Weights of a small contrastive audio-text model.
Training: muon at rate 0.0035, 7800 steps, batches of 256.
Rows from block 13 of the audio encoder of a small contrastive audio-text model, named by matrix and row number. Rows with one number belong to one channel. Each number is 128 + 24 x the weight over its row's rms, rounded and kept within 0 to 255. All counts start at 0.
After each channel's rows are labels from the 100 clips, of 14848, where the channel reaches its highest value: "responds to" is what is common among them. Only what is clearly more common there than usual is listed. The data: synthesized solo parts of chorales (CocoChorales). In brackets: how many of the 100.
# convs1: 3x3 conv (encoder.blocks.13.convs.1.weight, 128x128x3x3, each kernel summed), inputs 86-127
# convs2: expand pointwise conv (encoder.blocks.13.convs.2.weight, 512x128x1x1, transposed), outputs 80-119

convs1.88 [156 145 106 132 129 107 110 135 204 121 182 152 121 117 139 146 169 148 141 114 112 121 113 135 117 106 127 196 158 151 105 111 190 124 117 112 113 130  77 127 133 129]
convs2.88 [137 140 132 142 115 160 130 160 122 109 182  92 100 127 155 134  80 111 108 120 140 129 162  73 130 121 138 103 130 136 131 108 132 140  98 165 135 154 144 115]
responds to: flute (25)

convs1.52 [116 145 151 128 129  94 118 149 132 108 110 152 213  67 115  88 103 145 128 193 139 133 120 137 150 143  94 128 147 143 131 121 142 141 138 162 134 100  87 131 130 114]
convs2.52 [133  76  82 124 102 133 106 120 144 136 106 128 147 136 139 141 106 146 123 172 131 109 116  89  96  95  77 112 119 115  80 132 101 150 137 136 101 104 131 135]
responds to: note E5 (32); note F5 (26); trumpet (26)

convs1.24 [158 173 124 103 100 165 111 176 119 116 131 132 107  70 130 154 150 144 119 121 151 102 106 124 133 126 152 158 116 137 120 125 148 144 127 108 129 107 135 122 142 125]
convs2.24 [114 118 145 120 124 135 121 157 120 182  96 130 136 108 127 131 124 111  82 109  92 104 110 139 152  84 119 110 109 155 128 115 117 120 120 127 128 125  78 164]
responds to: note C4 (78); note D4 (53); cello (36); note E4 (34)

convs1.62 [120 142 137 118 135 132 124 142 119 191 128 149 144 158 118 128 134 119 125 137 144 112 116 139 146 149 112 130 138 142 154 140 124  93 136 131 122 164 133 125 118 165]
convs2.62 [138 112 127 131 104 128 121 140  69 169 121 131 108 123 142 117  68 184 149 126 129 136 170 147 103 109 101 117 129 118 155 149 148 116 140 129 146 146 130 161]
responds to: note D#5 (100); note F5 (58); note C#5 (40); trumpet (37)

convs1.60 [ 99 147 105 103 141 122 180 111 171  78 145 143 119 164 152 131 140 115 119 154  90 130 137 132 128 102 146 116  89  81 130 112 124 157 135 102 145 115 149 111 132 110]
convs2.60 [113 172 133 128 107 117 131  96 202 139 142 124 144 135 123 123 164  77 105 137  85 169 148 123 166 124 130 110 159 134 126 111 105 116 131 120 132 104 136 132]
responds to: note D#4 (78); trombone (42); note D4 (37); note C#4 (35)

convs1.90 [106 141 118 104 126 112 139 145 129 137 135 119 109 187 135 162 152 105 143 151 156 108 126 121 127 125 129 118 135 100 133 136 147 143 114 134 116 135  94 149 164 149]
convs2.90 [124 172 128 129 149 155 130  79 129 140  92  65  87 124 136 118  98 159 104 167 132 176 197 135 194 170 109 104 197 108 140 109  94 128 124 106 129 134  98 124]
responds to: note F4 (54); trombone (27)

convs1.43 [104 127 140 132 148 137 113 116 136 168 140 157 118 111 121 101 160 138 124 107 144 149 144 154 136 142 124 163 168 226 167 122 135  86 150 120 124 158 139 146 131 153]
convs2.43 [125  84 123  80 111 130 171 155 157 122 114 120 140 104 104 168  76 127 143  56  86 132 148 128 112  48 106 127 152 116 144 134 138 161 107 144 139 152 104 119]
responds to: note E4 (91); note D4 (50); note F#4 (45); trombone (37)

convs1.118 [136  99 155 136 151 128 103 159 122 119 125 149 132 105 150 107 124 191 104 137 132 135 122 116 149 157 122 120  97 168 134 141  93 167 138 147 108 134 143 128 127 117]
convs2.118 [140 127 113  99  96 157 113  53 135 120 124 135 190 135 106 119 102 152 138 128 138 134 120 167 170 166 101 117 119 157 123 127 134 113 127 143  97 129 115 130]
responds to: note D4 (68); note E4 (39); note C4 (28); trombone (25)

convs1.18 [158 160 105 125 121 100 146 151  99 126 124 113 117 144 157 168 130 148 139 116  91 101 137  94 128 101 158 117 138 108 136 137 146 108 131 161  79  93 133 126 147 151]
convs2.18 [128 115 165 121 139  81 128 123 147 109 137 156 124 122 116  90 102 161 119  97 105 120 115 138 112 123 152 164 115 140 150 123 113 124 127  99 123 140 138  97]
responds to: note E4 (68); trombone (39)

convs1.20 [164 128 157 140 106  95 112 136 133 101 127 151 169 126  92 177 142 134 144 157 121 131 124 116 148 140 154 127 120  73 125 134 129 133 173 139 125  55 105  81 147 142]
convs2.20 [170 115 120 136 109 133 118 137 139 130 141 103 107 128 128 109 125 182 137 139 135 123 126 133  94  70 128 115 136 122  73 127 102 158 138 122 115 121  76 156]
responds to: note E5 (34); note D#4 (34); note D5 (28)

convs1.119 [ 90 109 126 162 162  96 146 129 111 146  98 150 138  62 133 130 130 120 126 144 153 119 140 113 139 144 141 149 107 156 103  82 120 169 148 112 176 163 142 131 125 111]
convs2.119 [147 137 115 129 137  68  94 169  64 142 134 142 115 120 133 115 148 122 119 157 110 149 128 127 186 120 126 134 164 187 146 129 136 140 157 139 100 111 169 135]
responds to: note D4 (83); note C4 (48); note D#4 (37); note E4 (33)

convs1.78 [153 145 126 131 188 163 112 129 126 172 138 146 133 147 146  89 127  76 160 143 111 159 116 151 129 130 169  96 144 121 147 171 127 103 122 116 126 144 108 140 119  90]
convs2.78 [121   0 148 109 171 102 117 120 115  89 139 120 131 125 108 124  93 142 137  84 131  88 125 117 149 104 112  99 136 128 136 135 124  96 131 117  99 139 136  95]
responds to: note C4 (59); note D4 (32); note A#3 (30); note E4 (25)

convs1.12 [127 107 124 139 161 101 114 153 135 127 157 153 132 112 141 155 109 144 117 144 104 124 135 143 154 155 137 134 139  99 154 115 103 117 181 109  74 119 156 125 129 173]
convs2.12 [152  58 153 128 135 126 130 107 119 128 144 147 148 120 120 125  80 201 139 112 133 128 142 160 144 144 135 108 138 137 108 130 156 131 147  95 148 155  85 157]
responds to: note D4 (49); note C4 (34); note A3 (33); note E4 (32)

convs1.81 [128 133 108 149 167 132 143 153 123 131 126 106  98 142  91 133 113 178 123 131 135 126 130 154 159 157 104 105 163 115 149 118 145 121 134 139 142 143 107 125 136 109]
convs2.81 [155 183 145 143 133 129 137 162 136 136 164 154 159 140 122 135 142  85 118 152 138 119 111 124  91 167 147 139 133 108  95 111  87 102 134  74 134 145 136 128]
responds to: note C#4 (49); note E4 (34); note D#4 (30); trombone (29)

convs1.102 [105 127 153 155 143 158 128 109 137 180 149 144 123 159 115 191 116 123 122 160 139 186 131 118 150 139 163 126  89 130 144 110 107  91 145 112 121 167 122 113 150 154]
convs2.102 [ 89 137 141 135 135 177 112 108  94 105  90  85 160  89 139 153  99 110 153  74  81 145 184 129  89  74 103  76 169 137 128 111  84 132 131 116 132 133 114 134]
responds to: note D4 (97); note C4 (45); note E4 (41); bassoon (32)

convs1.11 [ 93 136 134 156 106 150 142 148 123 108 127 159 125 119 150  60  90 103 158 149 184 155 113 141 138 158 106 115 105 135 117 126 113 114 134 114 135 154 127 152 112 108]
convs2.11 [107  91 144  93  85 110 138 173 110 140 120 130 134 104 123  76 134 132 138 205 145 122 224 161  92 236 114 129 116 119 172  98 118 125 126 147 138 123 127 151]
responds to: note G#4 (89); note A#4 (53); note F#4 (48)

convs1.103 [166 132 151 125 160 119  52 103 130 133  86 147 129 105 147  75 119 143 118 127 171 167 115 138 140 130 159 117 112 145 127 150 118 145 138  76  89 118 122 140 111  94]
convs2.103 [156  78 121 115 142 100 125 158 135  97 129 144 149 131 138 138 136 149 148 121 130  73  90 131 114 138 131 146 110 143 169 189 161 109 159 138 135 119 164 102]
responds to: note D5 (100); note C5 (47); violin (47); note E5 (36)

convs1.7 [ 97 114 131  97 126 138 109 130 120 107 156 118 104 132 149 127 130 139 126 100 107 144 141 166 153 152 162 147  96  88 152 157 118 113 144 119 165  70  97 169 110 165]
convs2.7 [123 136  92 136 167 112 123 108 113 126 146 133 148 105 122 157 125 168 139 144 137 125 154 102 112 126 132 111 114 151 122 112 133 137 180 114 120 118 108 140]
responds to: trombone (42); note F4 (31); note F#4 (26)

convs1.86 [149 114 156 110 154 149 131 114 134 153 121  88 179 116 133 174 153 132 180 118 141  89 136  99 151 138  84 161 172 118 137 124 114 111 149 100 130 112 180 154 130 119]
convs2.86 [101 107 165 118 126  63 107 115 145  98 135 132 114  75 114 106 120  96 148 111 107 112  93 174 112 130 131 140 101 139 120 166 121 124 123 133 121 161 107 117]
responds to: note A4 (71); note G4 (53); note B4 (49); note G#4 (35)

convs1.4 [132 145  80 158 155 161 109 148 110 123 130 115  78 113 108 130 152 107 146  75 117 130 123 146 132 128 123 110 114 100 143  99 135 126 151 152 145 164 152 138 118 138]
convs2.4 [141 118  84 108 109 127 102  93 137 144 115 107 147 107  96 112 126 129 132 129 117 146 114 126 133 103  61 110 119 156  65 129  83 167 116 127 129 127 114 135]
responds to: note C5 (46); note D5 (36)

convs1.56 [135 137 132 141 118 137  94 130 128 113 110  92 143 134 129 130 130 154 107 136 112 175 167 144 159 158 143 124 112 115 149 123 133 128 154 115 183 122  91 151 151 143]
convs2.56 [ 87 109 179 107  92 106 127  35 123 102 110 126 101 116 142 178  71  78 119  54 165  86 114 161 109 138 137 117 160 156 122 137 120 116  98 102 107 145 126 117]
responds to: note A4 (43)

convs1.111 [167 128  99 159 175 169 131 126 130 100 141 162 136 107 117 137 113 161 153 111 123 167 110 201 128 140 104 132 128 155 150 114 133 164 133 129 157 144 167 167 106 121]
convs2.111 [107  96 125 132 142 129 124  80 135 117 147 151 128 127  92 115 142 105 139  81 198 117  82 155 111  80  86 121 125  70 145 146 190 153 144 125 119 124 111 115]
responds to: note F4 (42); note D#4 (41); trombone (34)

convs1.41 [123 113 133 138 144 137 106 139 186 150 155 168 117 122 147 155 163 150 122 133 138 105 100  92 119 116 116 173 137 142 126 123 175 132 120 108 120 139 110 134 134 156]
convs2.41 [121 147 122 110 190 146 148 138 133 134 117 106  83 129  87 136 134 135 113 167 132 158 156 141 138 189 125  85 130  76 136 139 123 126  80 141 135 109 150 125]
responds to: flute (27)

convs1.55 [ 79 119 128 169 162 127 141 127 130  75 102 182 119 122 112  89 117 163  96 115 139 164 132  97 134 130 110 127  96 124 109 101 139 168 132 125 133  74 141 115 113  40]
convs2.55 [117 127 135 111 126 130 114 155  92 132 114 127  85 125 115 126 190 161 140 148 127 127  64 134  92 121 134 126 120 142 111 130 152 109 127 129 104 121  88 107]
responds to: note F5 (68); note G5 (40); note D#5 (36); trumpet (27)

convs1.59 [105 127 147 125 137  72 149 144 129 117 136 107 162 153 131 127 105 148 145 115  98 153 144 142 133 113 114 116  74  90 132 136 111 142 136 123 132 114 102 137 145 126]
convs2.59 [106 127 117 164 102 153 169 104 172 125 118 143 106 139 133 105 134 121 124 159 120 158 130  79  95 155 120 137 153 147 104 104 126 113 107 135 115 115 146 139]
responds to: note D#4 (60); note D4 (58); trombone (40); note E4 (40)

convs1.29 [146 114 114 150 141 137 149 110 107 121 129 102 148 116 122 112 149 155 122 165  67 137  88 112 114 119 119  76 104 126 146 113  88 104 115 106 110 179 134 132 138  99]
convs2.29 [126 108 142 125 127 125 128 126 149 107 154 167 122 139 148 108 164 162 124  91 121 130 102 134 136 153 149 133 129 115  78 127 114 118 134 117 131 139 140  80]
responds to: note E4 (63); note D#4 (62); trombone (40); note F#4 (35)

convs1.95 [115 137 138 170 137 119  66 118 146  95 131 152 120  84 124 114 157  92 126 121 137 142 130 133 107 149 169 192 155 130  95 112 161 146 144 104 122 123 105 127 124 112]
convs2.95 [131 105 135 169  78 172 124 152 136  93 128 123 163  93 153  91  88 127 113 100  74  69 120 139 183  70 147 134 118 137 114 149  59 113 121 115  72 138 119 134]
responds to: note C4 (62); note A#3 (40); note E5 (31); note D4 (31)

convs1.73 [140 112 152 115 156 142 167 101 139 146 125 132 169 122 132 158 153 187 115 145  85 123 107 144 156 145 138 116 118 116 139 105 149 151 160 158 132 147 175 149 112 146]
convs2.73 [125 114 148  93  98  82 142 121 128  74 139 133 156 168 160 121 118 107 123 113 126 125 131 177 132 138 126 184 130 157 134 124 130  81 151 132 141 134 127 144]
responds to: note A#3 (69); note C4 (50); note G#3 (37); cello (31)

convs1.42 [102 153 149  80 112  97 159 140 143 140 123 149 177 133 162  70 128 101 133 186 159  98 158 132 157 153 140 127 143 110 122 110 160 112 144 149  92  95 125 108 114 134]
convs2.42 [149 138 102 109 107 112 118 119 141 156 136 154 104 112 115 131 123 125 141 124 146 133  81 104 112 120 104  82 130 129 120 140 132 125 147 108 134  88 134 122]
responds to: note C#4 (34)

convs1.66 [101 140 175  86 123 164 136 129 144 110 132 140 151 119 149 125 162  98 100 153 162 120 153 129 142 167 130 126  84  97 147 130 134 139 160 106 132 127 166 110 106 107]
convs2.66 [119 190 118  86 124 165 126 144 138 146 119 151 164 154 118 158 116 117 112 144 166 152 152 116  94 200 136 143 149  91 144 141 124 140 139 111 132 128 157 144]
responds to: note B3 (66); note C#4 (41); bassoon (29); note A3 (28)

convs1.75 [122 140 142 146 140 152 136 151 121 128 171 104 160  45 144 104 140 107 143 120 149 162 125 117 126 150  67 127  96 205 136 159 135 127 119 102  93 115 128  93 131 148]
convs2.75 [129 135 126 124 162 136 121 119 141 123 125 110 104  69 101  84 132 113  78  82 152  35  18 116 152 146 134 193 116 126 124 117 122 106 140 140  71 138 110 147]
responds to: note D5 (100); violin (54); note C5 (49); note E5 (42)

convs1.5 [169 123 120 124 124 145 119 149 135  97 126 132 126 156 127 197 136 188 154 108 108 156 144 166 125 107 150 132 148 127 130 201 162 131 130 143 120 125  94 138 119 133]
convs2.5 [ 98 101 187 102 136  51  99 103 131 117 128 115 128 119 101 163 120 149 157 120  91 158 120 159 115 116 133 151 132 138 135 122 109 116 184 129  92 103 119 149]
responds to: note E5 (38); violin (38); note D5 (28); note F#5 (27)

convs1.108 [130 171 118  98 136 148 111 156 177 122 151 129 114 117 127 174 174  82 130 114 163 118 156 124 110 115 117 165 108 120  79 137 171 170 102 124 124 139 120 131 121 145]
convs2.108 [ 74 101  93 144 130 182 146 106 133 113 135  90 118 152 114 122  83 125 111 126 130 113 133 143 133 150  98 110 127 111 138 114 107 145 137 138 139 126 158 119]
responds to: flute (32)

convs1.106 [124 114 162 111 113 139 102 128 138 117 153 151 156 170 131  99 167 148 156 196  86 154 102 137 143 154 149 101 131 100 137 111 128 132 163 128 142  88 133 119 155 169]
convs2.106 [107 159 141 127 150 113 145 147 131 133 152 130 133 141 127 126 126 129 183 124 159 119 143 130 144 114 173 103 142 140  66 129 151 113 109 138 167 131  96 139]
responds to: note E4 (26)

convs1.117 [159 157 129 125 158 124 139 177 143 134 110 102 112 149 109 142 125  23 137 154 149 131 116 187 168 154 111 127 111  77 161 140 131 119 164  90  92 127 108 120  91 110]
convs2.117 [122 159 133 109 164 123 105 184 132 130  88 103 125 103 132 136  89 115 100 145 174 120 145 141 133  96 132 144 146 156  82 154 152 139 151 122  75  75 151  91]
responds to: note D#5 (40); note F#5 (33); trumpet (33); note E5 (31)

convs1.67 [112 124 135 156 173 170 141 145 132 124 112 132 182  92  82 136 122 172 100 138 132 142 135 134 139 123  98 123  77 101 130 155 112 138 122  96 126 146 141 152 136  67]
convs2.67 [172  89 111 166 175 141 126  77 111 133 150 127 137 131 137 139 152 134 162 137 138 132 133 141 157  49 129 124 119  86 151  87 132  98 133 133 113 143 111  96]
responds to: note A#4 (68); note G#4 (46); note C5 (29); oboe (26)

convs1.8 [126 135 132 131 111 136 141  92 111 116 128  57 109 101 176 187 128 107 127  71 121 136 105 120 132 137 130 117 178 140 134 133 123 147 129 108 108 144 145 163 146 124]
convs2.8 [ 88 126 125 110 133 123 107 110  99 123 118  83 152 127 130 106 142 121 154 171 156 138 116 145 211 129 167 125 115 124 143 138 147 119 110 167 126 165 153 130]
responds to: note C4 (41); note A#3 (34); note G3 (31); bassoon (31)

convs1.83 [169 145 113 165 119 127 130  88 134 131 152 117 134 155 158 162 166 174 105 119  68 132 135 163 135 145 140 109 118 128 165 132 153 169 137 159 114 141 154 139 126 146]
convs2.83 [136 178 164 101 134 117 150 127 135 179 142 140 111 140 123 144 118 100 128 175 132 140 155 129 144 144 147 132 103 136 115 145 142 116 123 100 145 145 105 182]
responds to: note G4 (52); note E4 (34); note A4 (33); note D4 (32)

convs1.46 [137 150  88 121 111 113 117 126 152 119 153 154 108 159 122 120 131 202 123 110 109 101 139 141 136 106 122 154 136  97 141 123 163 146 118 163 111  93  76 131 148  93]
convs2.46 [127 143 164 121 127 144 153 122 107 121 106 153 121 123 122  89 104 138 130 141 165 104 113 132 105 146 161 172 122 149 134 161 146 100 149 120 134  98 117 114]
responds to: note E4 (92); trombone (47); clarinet (27)

convs1.93 [159 123 114 151 170 154 133 113 112 124 121 124 149  93  89 160 141 106 127 101 147 119 106 161 112 122 117 106 173 112 145 115 101 102 145 147 139 159 106 150  97 104]
convs2.93 [118 153  77 130 122 126 142 139 160  61 113 138 102 125 158 132 144  72 139 130 126 154 125 104 120 126 160 113  85 133 132 124 130 125 143 143 130  78 126 123]
responds to: note E4 (95); clarinet (41); trombone (32)

convs1.124 [141 158  80 110 111 140 127 154 125  96 138 105  92 127 157 127 152 188 154 121 107 107 127 117 116 113 121 135 121 133 127 144 155 140 129 155  97  79 112 151 134 119]
convs2.124 [106 163 142  75 127 118 143 136  95 134 106 118 128 124 147 139 121 123 145 137  95 129  91  95 140  93  70 172 124 150 132 145 135 132 133 145 153  68 144 134]
responds to: note E5 (37); trombone (32); note E4 (29)

convs1.61 [176 155 119 158 135 115 110 119 210 138 107 142 141  93 114 126 132 116  97 133 136 137 152 106 140 123 154 166 141 118 127 118 127 129 145 149 125  95  94 159  96  91]
convs2.61 [122  68 154 126 125 184 127 114 123 113 126 171  71  81 142 104 153 139 150 181 120 158  67 165  96 118 100 103 191  73 114 129 119 110 136 122 125 132 112 129]
responds to: note C#5 (84); note B4 (40); note D#5 (28); note C5 (27)

convs1.37 [119 148 121 176 174 151 121 129 133 115 136 112 120 139 136 131 123 149 147  98 124 191 160 173 140 145 152 135 116 125 146 114 154 145 151 142 132 102 125 136 127 123]
convs2.37 [120 121 142 112 121 135 105 116 126 138  85 102 119 105 118 169 130  74 147 143 109 150 144 108 133 133  97 146  82  90 203  80 123 148 144 125 101  94 140 116]
responds to: trombone (33)

convs1.0 [155 149 108 132 172 183 136 112 133 107 160 147 126 112 121 103 133 145 134 156 116  66 125 143 135 153 105 121 150 138 129 131 153 111 131 111 104 165 119 147 123 110]
convs2.0 [134 219 125 187 110 121 134 125  98 142 108 101 113 129 146 183 144 131 125 132 151 137  23 128  65  71 122 130 154 121 120 141 134 116 158 134 125 129 141 141]
responds to: note D4 (73); note C4 (50); note A3 (40); bassoon (36)

convs1.74 [119 129 133 109 114 138 103 148 128 168 152  98 152 135 126 122 143  89 168 153 157 111 129 112 120 141 133 127 128 157 118 119 133 106 133 131 124 154 134 170 139  91]
convs2.74 [135 135 139 128  90 133 130 160 126 138 117 168 155  66 129 210 119 140 168 153 108 105 128 124 113 175 110 108 101 143 122 151 158 131 130 128 144 148 148 116]
responds to: note E4 (56); note D4 (46); note F4 (31); note C4 (30)

convs1.107 [ 97 104 159 161 158 125 120 114 134 109 140 124 124 118 171 122 137 111 142 117 145  96 117 159 172 172 107 103 125 117 138  82 126 107 150 105 153 121 183 136 118  76]
convs2.107 [142 137  82 120 117 177 133 135 127 127 104 149 102  85 140 113 139  75 101 138 147 155 172 119 130  99 133 125 170 126 102 144 144  96 124 106 138 165 130 180]
responds to: note G#4 (26)

convs1.25 [123 109 141 170 159 134 154  98 135 173 161 121 130  99 113 135 134 149 111 172 122 131 102 122 156 128 108 138 148  88 135  97 126  98 133 152 114 140 139 134 145 158]
convs2.25 [143 135  56 125 121 123  83 130 132  73 122  94 144 135 107 109 139 153 148 127  84 105 121 137  85 113 156 125 137 124 124 150 151 155 106 145 123 118 137 106]
responds to: note D#5 (26); trumpet (25)

convs1.101 [154 128  99 118 170 146 127 153 129  52 147 135 148 146  98  62 133 182  91 127 149 129 125 123 110 154 134 162 122 170 120 148 126 179 130  98 135 119 111 117  97  63]
convs2.101 [102 121 137 127 124 150 126 117 101 140 107 106  70 152 128 152 151 128 129 153 120 105 118 123 104 110 123 113  72  51 128 105 183 148 126 123 123 132  74 125]
responds to: note A3 (65); note C4 (49); bassoon (44); note B3 (39)

convs1.57 [107 167 160 118 124  94 131 140 132 158 125 123 142 124 129 140 121 106 125 193 139 126 122 129 168 171 114 132 120 140 194 180 142 129 163 102  97  85 160 152 129 127]
convs2.57 [120 156 117  91 159 113 114 144 128 161 118 134 113 109 138 132 135  86 128 130 154 131 164 125 116 142 138 123 124 159 127 129 102  54 156 116 119 126  93 142]
responds to: note A#4 (38); note C5 (34); note D5 (33)

convs1.17 [112 124 131 128 175 157 117 140 151 113 128 143 103  77 150 107 143  46 109 130 101 187 166 135 160 144 102 121 121 132 145 145 147 119 165 132 130 139 191 111 110 119]
convs2.17 [126  87 108 130 160 135 108 121 118 140  98 134 201 145 117 126 102 116 140 125 102 120 104 129 126 130 129 152 111 132 111 163 150 166 117 137 115 137 139 133]
responds to: note C5 (47); note D5 (26)

convs1.123 [167 134 139 143 124 120 114 157 127 176 114 118 142 155 130 178 121  96 152 138 166 168 120 136 126 127 154 102 144 175 156 157 118 142 137 132  81 162 127 105 134 139]
convs2.123 [158  67 123 106 145 112  98  99 151 120  98 110 112  92 131 119 123 157 129 155 153 111 124 112 117  65 125 117 154 106 123 159 148  99 113 150 144 137 109 147]
responds to: note D5 (71); note C5 (54); note D#5 (32); violin (32)

convs1.113 [146 119 120 124 109  97 107 184 116 111 125 125 137 115  75 174 145 163 140 147 165 138 106  74  98 108 150 136 122 124 109 139 126 120  95 116 111  93  82 117 130 156]
convs2.113 [191 172  95 130 124 118 112 138 140 141 103 152 129  90 137 143 109 128 130 121 147 126 106 151 137 121  67  84 136  90 137 165  97 159 187 165 153 135 120 134]
responds to: note E5 (54); note D#4 (31); note D5 (25)

convs1.14 [128 134  89 123 170 126 118 111 183 104 123 150  98 161 141 147 113 152 121 107 103 160 134 143 141 114 164 157 117 108 145 128 132 167 112 142 139 129  77 136 110 137]
convs2.14 [123 125 137 142  88 145 124 111 105 122  91  96 105 129 131 127 131 141 135 123  65  90 108 156 101 107  92 128 139 140 126 126 136 102 151 110 124 118 144 111]
responds to: trombone (30); note D#4 (27); note G#4 (25)

convs1.112 [160 139 137 133 142 116 130 155 125 131 122 137 130 137 128 157 109 176 116 118 112 152 137 129 109 128 151 106 158 150 133 129 126 141 110 148 104  94  87 132 123 157]
convs2.112 [ 99  56 177 105 131 148 138 117 109  88 114 111 130 124 124 139 103 127 114 135 130 116  87 133 126  67 127 177 103 109 109 133 139 129 139  93 115 126  99  89]
responds to: trombone (45); note E4 (44); note D#4 (29)

convs1.89 [111 148 117 111 129 109 100 152 103 111  85 160 122 118 137  98 106 100 132 157 148 117 155 137 147 155  98 134 113  98 130 106 125 100 165  99 118  71 150 143 112  83]
convs2.89 [144 118 146 158 134 143 130 139 144 138 113 146 142 117  99 122 157 117 100 141 139 145 121 167 140 113 164 129 148  97  97 138 129 123 119 118 130 155 133 151]
responds to: note B3 (27)

convs1.69 [158 135 170 145 153 119 124 126 130 114 128 158 113 148 137 131 133 120 152 178 107 166 109 152 172 165 117 134 148 109 137 129 148 101 143 111 106 104 149 109 148 117]
convs2.69 [141 151 141 156 148 115 107 196 146  91 140 180 135 112 104 129 129 121 168 123 164 126  78 135 131 111 164 133 106 122 121 113 168 100 104 122 130 134 108  85]
responds to: note B3 (30)

convs1.35 [137 158 131 110 121 170 103  90 128  81 122  92 176 114 133 189 130 141 149 119 111  98 119 118 134 118 149 140  81 136 146 140 105 132 162 125 149 148 138 174 139 168]
convs2.35 [145 149 148 132 174 133 125   0 163 127 119 139 135 132  96 112 126 122 111 115 120 122  54 161 125 145  90 130  63 130 134 133 144 170 126 151 122  99 103 149]
responds to: note A#4 (80); note G#4 (50); note C5 (31)

convs1.31 [108 155 135 154 153 127 135 147 190 100 140 130 158 143 127 129 125 120 127 156 116 135 155 163 151 163 115 136 124 141 176 141 144 168 159 126 126 137 105 128 113  99]
convs2.31 [ 94 107 116 148 128  70 139 168 107 124 145 115  98 116 154 124 175  95 168 151 101 140 132 157 115 157 153 104 117 105 180 120 122 103 174  70 104 125 136 139]
responds to: note C#5 (46); violin (38); note B4 (30); note G#4 (26)

convs1.27 [137 115 123 116 174 143 102  87 121  58 132 113 132  80 141  98 149 124 142 104 112 150 121 133 157 131 130 100  71 137 151 148 128 107 132 131 166  95 122 105 142 129]
convs2.27 [113 168  67 124 118 136 134 161 160 104 115 121 133  97 130  99 190 128 154 138 115 130 165 120 147 126  96  95 113 142  89  97  99  94 138 110 122 121 167 106]
responds to: note D#4 (86); note F4 (39); note C#4 (36); trombone (32)

convs1.19 [148 115 130 105 184 132 116 132 170 103 136 165 118  66 132 138 141 151  91 147 123 160 141 125 143 162 147 128 158 123 177  39 122 146 151 152 139 114 184 163 123 102]
convs2.19 [150  97 169 132 146 117 129 132 115 122 120 119 115 124 114 113 105 140 138 102 118 137 119 145  86 131 152 111 109 119 174 125  64 163 131 125 126 124 134 119]
responds to: note A4 (27)

convs1.110 [117  87 137 150 129 112 102 116 101 146 130 110 117 130  87  97  84 101 115 146 100 140 121 132 150 134 145 137 100 127 156 110 129 104 129 115 135 142 103 107  98 120]
convs2.110 [133 141 127 162 137 135 155 126 149 117 133 145 144 122 120 134 144 127 133 110 127 113 135 207 136 181 134 141  97 106 137 169  95 118 144 112 124  53 134 115]
responds to: note C#5 (25)

convs1.68 [144 127 115 116 176 141 126 130 112 123 121 125 144  98 114  92 144  96  88 150 130 125 115 154 167 146 101 129 133 148 153 189 132 123 150 115 100 173 146 133 133 111]
convs2.68 [133 117 113 154 180 138  97 135 172  79 151 114 119 130 125 130 132 132 178  81 124 125 149 146 100 156 129 160 120  77 123 129 145 122 126 123 118 136 118 106]
responds to: note G#4 (34); note C4 (34); note D5 (31); note C5 (26)

convs1.40 [113 114 141 132 171 135 166 177 109 132 144 154 123 109 139 100 113  93 129 145 157 125 101 117 135 157 126 121 109 137 126 104 140 163 149 124 125 147 199 150 120 123]
convs2.40 [121 130 108 138 145 171 125 162 144 116 140 175 144 124 129 120 172 128 133 120 136 115 128 118 110 134 138 123 163 115  93 130 125 143 140 104 160 100 140 135]
responds to: note C4 (53); note D4 (38); note E4 (33); note G4 (32)

convs1.122 [152 156 122 153 142 141 102 120 161 140 110 130 115 113 156  91 120 160 141  87 100 177 167 170 132 125 133 126 191  96 160 166 149 147 136 155 102 145 130 164 132 127]
convs2.122 [118 134 141 128 110 119  99 100 124 139 129  88 126 137 135 147 106 102 123 158 123  95  28 148 168  95 114 137  69 134 106 129 159 133 169 102  93 147 121 171]
responds to: note C4 (72); note A#3 (45); cello (36); note C#4 (34)

convs1.38 [145 133 144 144 140 138 116 172 125 177 132 125 141 132 151 182 142 162 148 125 171  65 109 137 155 138 108 128  84 137 125 162 135 116 151 116 126 138 187 129 140 190]
convs2.38 [149 187 155 112 148 138  94  33  86 134 125 101  95 122 132 169 126 130 108 130 128 108  36 115 139 141 111 103 138 189 147 104 135 144 157 113 127 141  78 168]
responds to: note F5 (73); note D#5 (71); violin (43); note G5 (36)